{"horizontal_flip": true, "bottleneck": "kl", "encoder_norm": "rmsnorm", "encoder_inner_norm": false, "encoder_conv_stem": true, "decoder_widths": [64, 128, 128], "decoder_upsampling": "nearest_conv", "lr": 0.0025, "epochs": 58.3, "warmup_steps": 2060}
Rows from block 6 of the encoder of a small image VAE, named by matrix and row number. Rows with one number belong to one neuron. Each number is 128 + 24 x the weight over its row's rms, rounded and kept within 0 to 255. All counts start at 0.
After each neuron's rows are labels from the 100 images, of 14848, where the neuron reaches its highest value: "responds to" is what is common among them; "colour at peak" is the nearest of a few named colours to the mean colour under the peak. Only what is clearly more common there than usual is listed. The data: stained colorectal tissue patches (NCT-CRC-HE-100K). In brackets: how many of the 100.
# fc1: MLP up (encoder.blocks.6.mlp.fc1.weight, 512x128), inputs 0-127
# fc2: MLP down (encoder.blocks.6.mlp.fc2.weight, 128x512, transposed), outputs 0-127

fc1.449 [ 96 103 128  80 161 118 115 137 142 151 166 117 136 106 101 111 136 129 138 140  89 132  77 139  84 114 132 111 146 135 145 154 146 152 120 150 122 149 136 129 136 103 108  93 114 145 157 138 124 124 156 144  94 103 154  96 133 137  98 117  77 153 149 131 171  90 117 111  80 135  99 101 169 169 152 165 135 146 118 130 196 133 116 130 120 127 118 165  92 132 107 152 129 136 108 116 154 119  76  95 156 156 104 112  92 122 107 121 121  77 135 104  97 161 101 138 137 142 120 142 128 102 132 122 131 129  90 157]
fc2.449 [125 107 153 107 126 112  71 132 124 113 129 116 146 135 151 143 114 103 148 105 120 115 220 181 170 135 158 116 146 147 137  77 131 134 166  99 135 128 121 144 130 135 124 113 169 130 139 147 139 144  80 100 137 168 137 159 137  92 113 138 161 141 103 156  60 151 119 157 131 119 129 151 121 121 109 139 125  92 106 146  89 164 117 144 107 135 130  90 120 137 114 118 132 132  88 155 124 111 167 145 134 107 149 139 132 114 180 143 139 133 169 133 147 114 146 148 122 128 142 106 156 144  84 147 122 132 127  89]
responds to: tissue: smooth muscle (97)
colour at peak: red (43); brown (31)

fc1.162 [139 138 151 125 106 132 104 113 152 174 178 112 126 150 165  99 124 120 172 139 138 140  85 125  67 139 114 147 159 159 112 152  85 144 124 113  95 121 142  98 128 108 168 152 139 104  98 126  86  96 121 160 130  79 125  93 102 114 104 107 134 128 136 141 159 108  97 102 117 138 129 110 126 141 114 128 130 124  80 112 129 142 114 139 162 150 167 166 184 156 143 130 106 147 128 128 102 129  97 106 122 169 138  93  92 150 146 112 129 141  94  86 124 116  97 142 133 169 118 146 136 107 143 143 136 165 149 137]
fc2.162 [128 135 102 111 138 140 112 169 102 129 111 139 117 109 118 130  96 102 150  92 128 102 155 136 196 152 121 115  78 149 155 129 140 138 169 142 196 102  91 112 122 132  83 104 150 120 170 119 138 171 143  86 137 177 118 117 126  94 131 106 119 140 151 161  83 133 140 129 108 112 118 116 116 106 118 123 116 120 151 157 129 141 111  92 109 128  59 109 115  91 137 129 113 133  74 134 138 122 158 115 131 126 114 127 139 106 139 188 111 169 152 149 123 132 118 100 112 118 127 127 122 148 106 135 150 127 108  96]
responds to: tissue: smooth muscle (48); tissue: debris (36)
colour at peak: brown (74)

fc1.136 [114 135 110  98 142  93 133 120 109 110 124 128 187 144 110 170 120 135 143 123 161 120 111 143 124 140 128 132 110 137 120 145 152 186 137 136 118 140 100 118 172 129  96 152 100 160 128 138 129 118 177  85 120 109 190 139 126 112  79 127 170 154 136 120  99 144 124 116 131  79 114 115 202 164 116  90 142  82 155 127 139 141 130 139 134 103 104 103 126 130 117 143 164 101 113 154 143 144 137 130 158 114 119 146 141  87 131 130 120 154 174 136 137 140 175 160  95 143 155 145 112 128 141  98 158 130 113 105]
fc2.136 [140 108 133 136 106 138 142 154 152 122 112 139 120 100 138 130 125 149 122 114 130 190 103 141 124  66 138 129 130  58 156  86 154 130  55 124 129  69 142 140 125 184 156 108 115 130 136 122 120 132 100 138 127 116 125 107 113 137 137 143  95  95 106 127 140 145 178 142  98 127 132 127 110 103 117  78 108  94 107 142  85  88 119 119  96 147 141 169 127 137 118 126 130 119 155 131 122 159 158 188 112 124 119 154 144 130 124 133 142 138 123 164 102 104 121 115 113 141 139 138 151 139  65 153 131 119 126 118]
responds to: tissue: adipose tissue (84)
colour at peak: white (97)

fc1.0 [134 119 152 118 115 116  95 154  94 154 121 135 136 118 101 127 105 119 132 168 135  78 186 120 111 168 148 130 140 136 154 134 148  97 143 103 100 150  59 130 129 124 112 146 138 104 136 101 122 151 163  97 127 147 109 104 148  96 114  99 140 133 177 147 111 148 120  99 116 175  94 155 102 101 113 125 142 135 132 123 140 137 191 165 114 138  83 132 138 133 117  79 146 104  93 107 162 105 107 119 171 130 155  96 125 112 126 162 152 135 124 108 127 170 143 143  99 127 138 117 119 133 118 129  95 172  91 116]
fc2.0 [140  96 122 140 119 148 128 114 115 129 126 139 139 123 136 133 157 128 136 109 133 129 136 197 161 166  91 140  80 121 130 103 160 135 145 124 122 120  98 138 145 170 134 123  80 123 111 109 135  84  78 110 112 128 126 135 127 154 144 147  83 160 164 114 114 111  95 146  78 110 132 141 161 178 127 171 136 118  84 106 144  99  86 127 152 133 165 145 142 137 136 148 128 152 106 142 127  92 105  71 168 120 117 150 145 131  94 131 133  86 112 124 141 140 127 108 136 112 164 124 135 147  70 142 145 169 132 115]
responds to: tissue: adipose tissue (36)
colour at peak: white (97)

fc1.318 [145 191 116  93 115 173 143 108 116 156 123 123 141 150 113  90 129 137  94 150 138  90  75 131 148 107  91 144  72 131 129 148  99 104 145 164  93 116  92 131 107 104 120 116 126 156 126 111 128 110 119  97  89 152 144 131 168 118 107 120 134 150 157 127 161 119 106  74 118  98 112 147 139 150 132 149 143 172 145 117 113 128 178 141 155 100 120 148 115 121 148 125 110 109 141 149 128 131 130  83 174 116 103  87  93 103 109 114  90 111  91 118 128 131  98 101 119 135 166 135 115 139 155 159 148 118 118 124]
fc2.318 [156 110 180 145  77 117 106 122 144 100 112 122 143 161 135 148 146 137 154 116 149 141 177 191 140 135 117 118 121 131 155  70 131 137 128 123 158 107 118 115 135 117 113 129 129 129 122 135  99 116  99  94 111 139 152 110 114 157 146 149 142 142 115 126  76 122 112 136 151 139 145 141 131 130 145 153 125 104 107 114  94 134 121 126 120 172 131 114 119 123 134 139 136 111 134 142 111  95 153 125 119 121 123 144 141 134 193 113 178 119 202 108 127 145 116 180 126  94 132  85 158 136  44 119 115 127 144  97]
responds to: tissue: smooth muscle (93)
colour at peak: red (38); brown (33)

fc1.142 [133 127 143  95 110 128 122 155 120 107 105 106 192 127 102 126 147 133 121 160 163  96 151 170 155 143 159 146 106 163 149 143 106 137 168 159 129 128 136  95 123 142 151 159 128 126 155 130  75 148 137  92  92 178 156 103 108 138 139 167 152 136 126 131 131 131 102  85 123  93 143 124 123 182 153 163 119  99 110 159 110 140 129  97 113 118 129 115 132 113 141 135 151 105 111 149 103 131 118  90 118  95 113 114 154 117 163 125  50 146 169 132 116 152 151 115 122 119 129 134 131 158 171 142 123 142 110 100]
fc2.142 [182 133 125 121 125 132 147 127 150 118 134 137 130 126 130 151 105 161 119 132 158 124 101 156  91 114 101 120 132  87 110  77  87 125  90 155 146 112 128 188 118 154 149 123 130 126 125 107 101 145 118 174 115 130 144  69 156 187 139 144 134 110 120  92 143 104 126 145  96 141 138 151 133 109 171  86  99 130 119 116  65  98 120 113 105  87 136 185 118 155 135 134 131 138 117  79 108 128 121 125 138 109 128 155 132 149 120 124 141 149 112 146 125 107 181 147 106 127 148 154 157 111  89 159 122 105 134 127]
responds to: tissue: tumour epithelium (49); tissue: mucus (41)
colour at peak: white (75)

fc1.210 [139 123 107 134 137 107  82 158 161 163 164  93 103 136 164 135  79 175 132 129 139 145 126 100 104 139 127 144 159 125 144 164 139 142 131 132  95  95 114 107 116 127  89 141 148 127 153 157 106 133 163 144 114  94 140  96 110 117 130 119 126 136 132 155 148 144 141 110 131 163 139 100 155 141  96 116 133 140 136 154 191 114 197 144 145 116 144 166 146 159 125  69 128 104 146 139 109 106 122 102 157 133 141 122 133 149 173 128 150 130 138 115  82 144  90 174 124 170  87 121 121 132 112 143 128 132 152 161]
fc2.210 [167 161 114  96 137 135  89 103 138 127 106 146 118 144  98 100 120 124 150  78 136 142 149 163 174 120 140 150 114 134 117  81 142 126 166 113 140 111 145 167 158 146 159 114 188 116 153 124 157 120  64 120 127 192 138 150 149  99 153 130 137 127 106 136 133 128 121 121 133  98 142 152 125 115 123 148 117 140 139  97 122 150  77  77  80 116 128 112 133 142 140 155 128 124  65  99 118 121 143 112 156 125  68 158 153 131 113 135 109 124 114 136 148 136 120  96 136 117 161 144 107 135 128 122 137 133  89 101]
responds to: tissue: tumour epithelium (36); tissue: smooth muscle (32)
colour at peak: white (70)

fc1.68 [156 172 107 103 169 150 102 151 123 130 108 113 170 171 101 104 123 143 138 120 155  91 122 140 119 140 205 157 125 132 101 146 116 144 135 167 113 153 133 160 164 129 150 112 102 159 118 142 123 113 126 108 120 137 105 144 119 115 103 141 131 139 123  93 138 119 118  98 171 137 102 196 149 117 129 112 158 131 147 119 152 150  93 111 135 104 134 104 106 130 132 106 112 113 129 127 105 113  99  97 160 106  91 133 135 106 106 160 125  82 120 143 155 138 159 131 122 124 145 158 173 122 131 134  64 157 172 100]
fc2.68 [ 98  99 104 166 172 135 115 133 163 105 133 106  87  88 133  45 116 131 127 109 131 139 122  93 124 151 180  93 150 153 118 131 139 129 119 129 117 121 172 115 121 154 100 137  73  89 120 109 144 124 165 145 127 141 157 130 106 143  81 134 111 159 131 119 153 125 113 142 155 173  94 146 145 149 106 134  97  67  80 133 149 108 140 135 150 155 104 137 105 149 133 117 180 130 160 139 139 126 124 118 100 102 120 141 171 127 141 153 147 121  99 128 129 114 105 128 120 146 132 141 155 120 126 116 140 106 148 101]
responds to: tissue: lymphocytes (73)
colour at peak: grey (55)

fc1.509 [ 88 154 118 117 122 180 112 133 144 119 164  97 114 109 155 147 107 111 162 166 137 137 177 124 129 106 172 123 135 156 148 119 129 157 151 122 117 143  99 126  45 111 103 118 149  99 141 120 107 142 151 112 153 170 110 113 121 113 144 112 135 113 123 124 117 102  98 110 127 137 148 146 117 150 101 204 146 114 125 160  87 115 202 137 139 124 132  99 109 146 104 123 146 138 118 154 149 118  81 115 134 106 124 112 149 128 170 140 173 149 111 122 127 120 112 147 133 123  90 114 154 145 131 163 150 146 144 115]
fc2.509 [170 117 114 114 160 118 109 120 166 122 103 153 139 127 124 115 133 147 130  57 137 135  79 158 128  79 123 142 124  85 162  71 150  97 147 158 140 112 139 172 154 153 156 118 133 102 112  97 106 123  99 118 120 135 135 112 150 152 145 149  90 123  91  94 109  93 110 139 117 107 151 158 135 121 153  75  89 123 115 104 105  98  90 114 110 143 157 139 111 132 140 140 107 148 112 117 116 128 145 135 133 122 107 142 126 137  73 100 161 127 122 187 141 123 148 120 121 129 162 170 150 119  92 150 132 139 117 123]
responds to: tissue: mucus (89)
colour at peak: white (63)

fc1.126 [144 132 101 111 162 125 127  94 113 163 135 156 152 169  94 127 123 112 156 140 147  94 180 155 165 137 110 138  80 143 152 152  94  96 150 144 153 151  66 125 153 110 147 130 122  92 150 139 110 112 120  69 118 118 161 118 160 105 106 130 123 162 141 106 131 105 110 114 130 112 124 155 124 176 159 145 139 154 167 149 123 138 174 147 146  95 148 143 131 118 136 113 139 133 114 149 136 101 133  89 126 137 146 104  75 131  97 114 146 146 127 131 157 147 128 158 126 134 147 131 114 128 177 136 178 165 123  98]
fc2.126 [148 141 107 112 130 114 107 116 120 144 127 139 132 170 147  79 110 143 142 206 135 120 140 145 125 150 163 112 133 174 171 142 118 108 169 144 117 122  57 129 151 127 143 159 116 121 137 106 109 114 123  61 125  99 158  92 155 100  76 141 115 151 144 101 145 113  86 118 146 116 117 147 127 171 142 142 129 116 151 146 140 141 141 140 140  95 163 128 137 138 156 114 149 109  99 137 131 116  92  84 139 103 115 139  92 135 114 121 146 112 132 123 127 133 167 151 131 112 160 135 141 130 134 121 143 201 140 103]
responds to: tissue: lymphocytes (37)
colour at peak: grey (59)

fc1.355 [135 118 135 125 106 128  95 123 110 152 138 125 106 126 172 115 134 142 149 184 119 124 125 135  91 136 150 124 128 167 122 164 122 112 123  96 135 119  92  90  90  80  89 141 106  99 134 149 116 145 175 121 122  79 119 116 120 126 112 135 144 131 165 167  92 139 105 112 134 130 105  97 149 149 138 132 177 114 128 150 176 135 192 159 173 122 110 153 145 112 138 117 126 133 106 171 130  83 117 111 137 141 139  87 103 122 136 141 204 103 116 125 104 149 101 161 121 156 104 131 122 145 126 126 102 121 114 137]
fc2.355 [166 151 149 100 132 126  86 125 115 123 111 130 140 121 120 110 118  91 109 110 133  98 146 172 178 135 131 143 113 101 123  85 131 124 210 130 128 105 158 158 150 159 168 110 149 130 112 111 151 121  54  73 118 143 121 133 152 123 128 126 103 129  83 135 119 110 113 112 125 110 138 158 126  89 138 127  96 147 108 140 157 148  79 104 105 168 136 141 117 114 147 153 120 120  88 127 123 140 160 121 144 138  91 145 128 147 103 130 122 119 118 169 156 115 150 129 123 108 153 152 121 117  72 122 137 178 127 117]
responds to: tissue: adipose tissue (40)
colour at peak: white (86)

fc1.267 [139  96 119 112 118 121 126  85 162 145 141 138 120 152 167 129 160 142 106 136  97 118  82 124 145 136 128  96 154 157 106 127 103 125 175  93 160 165  99 125  71  87 126 130 183  87  92 161 132 139 128 148 135 150 104 132 123  87 141 132  91 114 139 124 113  94  77 134 176 151  96 116 107 140 105 160 131 121 157 111 130 132 168 143 115 128 129  95 163 158 115 124 107 142 130 133 102 106 123  94 139 151 167 142 114 142 146 112 161 116 127  89 156 137  92 153 152 120 110 129 149 119 166 104 106 124 100 147]
fc2.267 [151 131 158 136 163 109  95 123 118 112  99 112 125 144 140  96 125 129 111  65 126 101  34 117 186 124 125 146  89 129 169  80 126  95 171 113 154 146 126 146 119 126 159 127 158 153 144 122 108 133 103 112 135 116 106  82 149 136 145 117 118 111 149 107 140 127 134 145 119 148 124 142 136 147 117  87 110 137 114 117 165 125  91 153  98 140 117 148 112 100 145 126  87 144  64 106 121 100 135 108 127 142  99 110 130 119  81 126 179 109 129 154 166 123 104 126 124 142 113 144 136 164 123 119 118 130 131 116]
responds to: tissue: mucus (29); tissue: lymphocytes (29)
colour at peak: grey (45)

fc1.478 [147 126 124 117 138 114 144 107 146 146 142 100 123 166 147  89 130 101 117 146 158 115 142 142 133 141 151 113  82 132 142 127 117  64 135 136 155 120  38 129 121  96 136 166 162 102 116 109 125 100 134  80  87 152 161 120 146  90 146 147 127 127 141 103 127  89 128 136 116 127 119 116 111 148 129 188 132 112 146 117 110 119 178 164 127 152 144 102 129  96 157  97 119 122 103 162 146 141 128 104 154  97 140 124  94 145 122 119 146 140 109 114 145 142 100 173 159  81 123  99 117 140 131 111 151 138 162  99]
fc2.478 [126 123 123 124 118 101 136 101 130 126 139 151 162 112 126 142 140 136 140  98 144 114  86 180 145 141 110 150  99 156 180 121 154  93 191 142 127 148  47 154 142 135 130 147 179 130 140 108 117 107 105 122 121  93 121 107 135 112 162 144  73 141 141 115 156  98  96 118 101 115 170 109  94 161 117 130 129 137 133 101  73  93 115 149 114 107 166 131 138 117 139 161  97 130 107 143 143 125 119  80 123 141  96 117 102 144 121 109 159 128 125 117 127 132  58 120 130 123 142 123 128 123 154 137 146 152 126 130]
responds to: tissue: lymphocytes (39)
colour at peak: grey (47)

fc1.276 [149 120 132 131 174 131  90 152 124 109 114  96 106 152 148 137 108 122 132 125 147 105 136 110 137 173 145 128 135 178 118 136 107 112 152 119 163 168 102 123 130 119 104 148 139 139 153 135 144 148 124 107 143 124 114 135 137 133 142 102 118 132 183 118  99 126 109  88 163 168 155 108  95 140  88 135 205 181 156 150 134 146 154 165 146 121 134 134 110 139 111  98 137 125  72 135 146 115  94 103 148 109 138  83  90 106 151 132 162 121 102 136 116 166 133 126 146 129  90 104  93 112 180 143 136 123 109 150]
fc2.276 [180 141 107 112 161 154 101 120 146 131 129 121 157 160 101 137 145 144 103  43 144 142 153 162 126 120 139 160 125 125 137 104  97 115 157 145 148 170 117 177 125 172 157 144 153 124 118 152 134 149  95 122 117 132 144  99 114 122 100 130 139 148 122 117 119 116  98 118 113 146 170 128  99 164 102 140 122 138 129  95  84 132 105 120 125  97 109 125 135 160 103 111 102 135 138  99 114 145  83 101 148  97 133 171 121 140  74 105 144 107  90 124 171 111 115 125 107 140 100 125 140  92 104 147 144 156 150 101]
responds to: tissue: adipose tissue (75)
colour at peak: white (82)

fc1.49 [112 121 133 114  95 131 111 136 127 118 157 111 106 139 170 139 101 122 142 178 109 125 144 116  97 139 153 132 115 135 132 165 144  96 118 109 119 139  77  82  66 128  86 131 111 118 153 123  96 163 149 148 122  87 146 132 118 123 136 139 147 126 164 166 121 136 103 133 159 142 136 102 146 136  91 134 170 118 149 141 179 135 194 181 159 118 125 122 143 140 123 105  99 131 124 146 149  94 146  98 159 139 165  92 140 135 150 113 156 140 130  94  85 127  90 163 115 138 126  82 132 146 146 113 143 132 141 157]
fc2.49 [214 138 135 117 115 126  77 128 143 126 113 149 144 132 123 134 132 110 115  91 128 100 130 172 168 133 117 143 133 116 121  66 123 124 169 141 128 126 141 175 160 161 186 104 191 102 103 104 137  92  77 126 103 144 119 126 143 140 143 129 112 157 119 120 121 116 117 126  96 148 146 157 122  92 150 118 104 151 102 110  97 123  85  86 121 142 129 131 118 138 158 135 122 129  80 146 115  89 153 127 139 135  98 125 123 146  99 142 121  96 119 142 143 139 136 151 142 118 155 116 134 127  68 116 129 158 136 123]
responds to: tissue: adipose tissue (50)
colour at peak: white (57)

fc1.280 [149 170 130  96 101 105 108 108  84 132 109 109 149 159 135 140 130 116 128 157 137  91  88 119 104 179 129 116 146 161 121 160 126 137 154 145 141 120 121 120 105 125 136 140 178 146  94 157 117 118 114 107 111 100 147 120 128 109 101 129 146 164 156 134 165  96  82  89 147  95 122 166 106 150 140 138 150 183 189 101 144 123 101  97 126  95 127 130 100 161 165 116 117 143 121 126 148 117 122  99 175 110 120  96  94 118 142 138  94  93 113 103 103 110 152 145  86 123 126 132 107 140 159 126 117 119 160 141]
fc2.280 [146 133 160  92 100 115 124 136 119 116 134 139 159 187 141 133 136 157 155 180 113 108 133 151 134 174 136 128 141 163 138 122 146 155 154 113 100  57 105 121 102  96 113 146 121 151 130 141  98 136 107 104 135 130 114  99 118 146  88 155 159 133 128 149  92 133 116 102 145 110 148 137  90 103 144 149 158 157 170 175 143 157 120 121 129 113 110 126 124 104 107 121 112 103 114 136 130 102 151 113 142 125  91  99 117 133 200 123 157 103 149 142  96 151 147 174 109 128 114 104 168 159 112 133 110  89 137 123]
responds to: tissue: smooth muscle (48); tissue: debris (37)
colour at peak: brown (38)

fc1.502 [135 150 143 131 106 112  82  83  94 152 155 140 155 123 134 147 126 114 141 157 126  83 140 131 105 155  95 147  79 147 119 145 119 120 158  97 157 142  79 140 161 129 118 151 107 128 105 107 160 106 115 110 137 106 133 134 147 118 140 117 138 151 154 152 118  87  95  91 128 118 114 121 123 130 129 157 174 153 137 132 120 159 130 131 172 140 143  95 141  86 179 110 126 112 106 165 153 105 111  98 174 171 146 117 110 116 102 131  96 127  84  83 144 140 158 118 123 131 150 100  93 157 153  97 134 164 120 149]
fc2.502 [148 112 153 113 160  98 122 106 112 119 131 138 178 108 137 181 122 114 143 119 114 121 176 148 106 139  96 128 148 138 194 125 135  96 173 145 183 121  73 135 135 131 149 115 180 134 142 137 102 157 107 140 124 124 136 108 111 120 159 122 117 125 153 158 131 118 100 143  99 107 159 109 123 155 123 127 168 161 155 150  74 127 125 163 113 101 125 133 123 110 102 135 121 129  74 134 128 121  89  74 123 143 129 111 124 138 140 132  96 156 112 129 141 136 145 136 106 124  94 126 130 126 179 109  97  97  84 153]
responds to: tissue: smooth muscle (33)
colour at peak: brown (81)

fc1.100 [159 146 137 142 190 114 108 198 119 106  73 141 114 157  81 104  86 105 133 148 147 131 120 119 164 127 150 128 123 117 132 124 148 133 140 121 156  95 102 150 120 136 103 126 183 173 158  88 156 156 117 121 155 199 109 128 137  96 122 124 129 122 131 138 130 146 141 127 119 143 108 122  91  62 159 104 139 140 164 154  83 150 132 117 103 143 121 125 112 100 132  85 131 111 104 125 116 128 148 130 146 116 147 123  99 128 121 158 120 126 116 156 126 136 168  92 120 104 133 123 143 139 126 159  96 136 145 113]
fc2.100 [138 129 132 155 125 142 133  78 132 132 140 114 137 111 126 139 144 154 132 140 123 143 112 160 103 139  94 131 128 147 147 153 117 115  98 141 116 167 149 119 107 130 109 157  47 110  77 149 121 120 144 162 120 116 156 106 122 153 112 130 137 136 140 127 153 111  97 133 127 142 158 136 164 192 107 209 139 116  91 135 135  47 128 144 152 104 143 144 136 135 143 123 124 144 190 128 121  90  99 117 128 129 126 132 153 121 153  95 145 113  94  51 137 128 133 142 121 135 120 136 128 127 121 131 115 104 129 145]
responds to: tissue: tumour epithelium (46)
colour at peak: brown (29)

fc1.309 [149 129 131 145 137  91 136 132 112 141 106 102 119 135 119 119 116 103 137 126 158 125 108 115 137 143 168 119 119 137 116 120 109 152 147 101 218 124 122 146 183 136 113 109 154 173 146  92 168 106 106 171 131 111  99 125 157 151 124 141 155 153 138 138 118 142 140 149 140 166 135 120 105  96 138 118 142 155 136  92  63 112 128  94 135 126 144 122 128 100 127 128 159 105  88 127 134 108  93 129 157 134 124 108  99 138 110 179 155 130 165 138 136 167 155 128 155 127 132 186 113 106 130 163  79 120 162 144]
fc2.309 [128 127 139 131 109 138  84 116 120 130 144 122 124 102 123 119 125 139 133 103 102  90  45 142  94 144 105 139  92 173 111 167 131 122 211 126 117 150 126 117 114 104 128 142  68 114 111 129 120 122 163 152 126 114 132 126 101 123 142 102 102 152 143 143 132 121  59 121 140 148 116 116 169 144  88 143 141 115  96 127 170 117 116 126 164 137 123 139 143 128 130  95 106 132 117 134 129  94 143  41 131 148 122 117 160 108 137 142 132 116  94 104 136 140  88 132 115 144 128 109 120 147 153 119 146 162 126 128]
responds to: tissue: tumour epithelium (45)
colour at peak: brown (50)

fc1.127 [142 146 134  88 147 115 107 125 136 141 126  94 248 163 124 125 136 108 140  94 168 100 141 125 131 134 135 120 113 135 154 138 116 121 142 171 160 160  93 123 117 105 136 146 173 136 137 125  99 157 128 100  88 158 162 114 152 132 128 157 138 133 136 124 130 143 101 107 147  98 133 173  94 167 125 166 172 142 144 117 103 117 140 125 148  94 106 121 129 136 152  96 102 110 115 129 145 115  93 115 141  95 113 123  85 120 162 117 155 144 146  99 126 144 116 162 107 122 107 108 129 130 163 127 100 145 137 134]
fc2.127 [172 122 119 107 144 140 147 119 153 139 136 134 152 117 125 144 120 144 125  71 151 139  91 149 104 125 106 133 102  97 145  69 119  80 106 152 153 127 117 157 139 168 162 128 162 146 123 120 100 142 121 172 118 124 155  85 135 145 176 143 107 105 125 121 154 110 127 139  87 104 204 162 128 141 130 113 122 160 134 110  77 100 102 126  89 106 149 144 133 146 139 120  79 145 116  80 130 127  96 124 110 115 115 154 112 137 100  94 144 163 110 155 110  96 146 129 102 151 143 130 152 124 117 155 124 119 121 140]
responds to: tissue: adipose tissue (30); tissue: mucus (27)
colour at peak: white (71)

fc1.436 [129 149 145 112 179 146  94 118 124 120 145  92 189 143 127 115 142 127 104 125 125  95 147 106 103 145 140 113 126 192 129 152  83 102 169 154 158 153 131 121 124 132 117 136 168 111 119 151 111 139 124 137  86 118 142  98 122 124 117 136 116 134 130 136 117 114 106 100 161 131 170 133  85 169 107 138 159 147 135  92 131 149 141 128 148 116 120 106 113 135 122  99 118  96 102 142 119  89  51 109 136 117 123 136  72 131 144 146 112 156 121 119 121 146 136 119 132 108 106 114 124 137 180 119  49 131 157 117]
fc2.436 [160 136 121 117 218 142 138 124 156 138 126 138 119 125 130 125 121 139 115  41 149 116 102 114 118 124 152 145 131 129 133 123 104  74 150 143 131 156 133 159 128 169 143 116 141 139 118 121 123 139 122 175 139 108 128 111 123 124 160 134 109 118 122 106 153 110  96 143 149 132 184 153 102 135 121  92 124 181 134 126 114 104  96 140 108 118 119 145 127 144 137 103  84 149  92  80 132 108 101  80 102 116 119 127 102 143  75 100 166 109  98 171 130 134 140 107 114 159 103 164 144 122 133 125 123 126 127 121]
responds to: tissue: adipose tissue (43)
colour at peak: white (76)

fc1.445 [119 163 115 107 210 127 106 139 168 123 138 123 143 178 134 105 104 138 116 154 153  88 113 123 136 155 166 127 105 145 109 128 125 116 161 168 118 168 105 149 116  94 122 125  97 140 101 120  92 129 150 105  85 144 146 154 123 125 131 164 146 151 156  96 112 107  85  91 129 150 111 159 124 147 104 148 152 109 125  83 135 144 124 105 169 139 134 128  90 153 143  99 103 119 132 137 142  97 102  91 141 107 103 126 127 117 145 151 161 124 142 101 162 164 136 143 127 117 150 124 158 124 167 122 164 142 170 101]
fc2.445 [130 118 130 153 137 136 129 125 159 132 118 116  91 113 134  35 116 127 119 109 132 126  68 127 142 114 166 112 111 122 110  87 114 109 122 124 118 138 146 114 147 141 123 130 107 137 124  98 151 106 142 115 137 123 137 128 154 128 128 155 116 144 147 133 166  89 112 123 196 161 129 154 146 110 108 105 110 121 130 120 163 102 143 124 142 197 136 163 149 134 158 107 117 115 139 128 136  96 144 144 191  91  91 125 143 106 103 143 198 114 128 104 134 138 108 139 148 138 136 134 140 125  87 106 148 161 158  83]
responds to: tissue: tumour epithelium (56)
colour at peak: white (93)

fc1.166 [128 133 155 117  85 166  89 161 121 125 161 141 115 114 160 139 118 129 146 157 123 146 122 105  71  91 135  84 143 102 170 131 137 114 142 127 115 151 130  83 101 143 110 139  93 121 109 142 103 147 156 123 171  88 135 121 104 118 128 159 148 105 183 164 147 126 107 119 165 170 145 135 153 124 137 107 149 113 145 138 156 111 162 171 122 116  74 121 131 127 117  98 131 122 127 157 156 103 193 111 111 132 150 122 108 152 135 120 154 130 106 135 102 133  91 151  95 133  87 120 128 135  98 105 120 154  93 152]
fc2.166 [135 128 113 115 154 113 122 118 115 150 117 133 136 154  93 144 132  96 121 100 147 104 172 140 181 140 119 132 117 118  96  80 132 102 177 146 124 136 106 146 160 137 149 106 172 130 144 100 147 106  93 124 141 173 133 143 145 151 142 124 112 152  85 130  99 107 105 161 113 138 148 127 153 139 149 112 102 146 131 123  71 133  54  73 137 153 147 120 138 139 142 166  91 149  53 111 129 119 131 135 164 119  68 115 121 138 140 153 144 144 152 164 143 136 129 115 125 119 135 110 129 113  99 106 121 127 142 127]
responds to: tissue: tumour epithelium (48)
colour at peak: brown (29)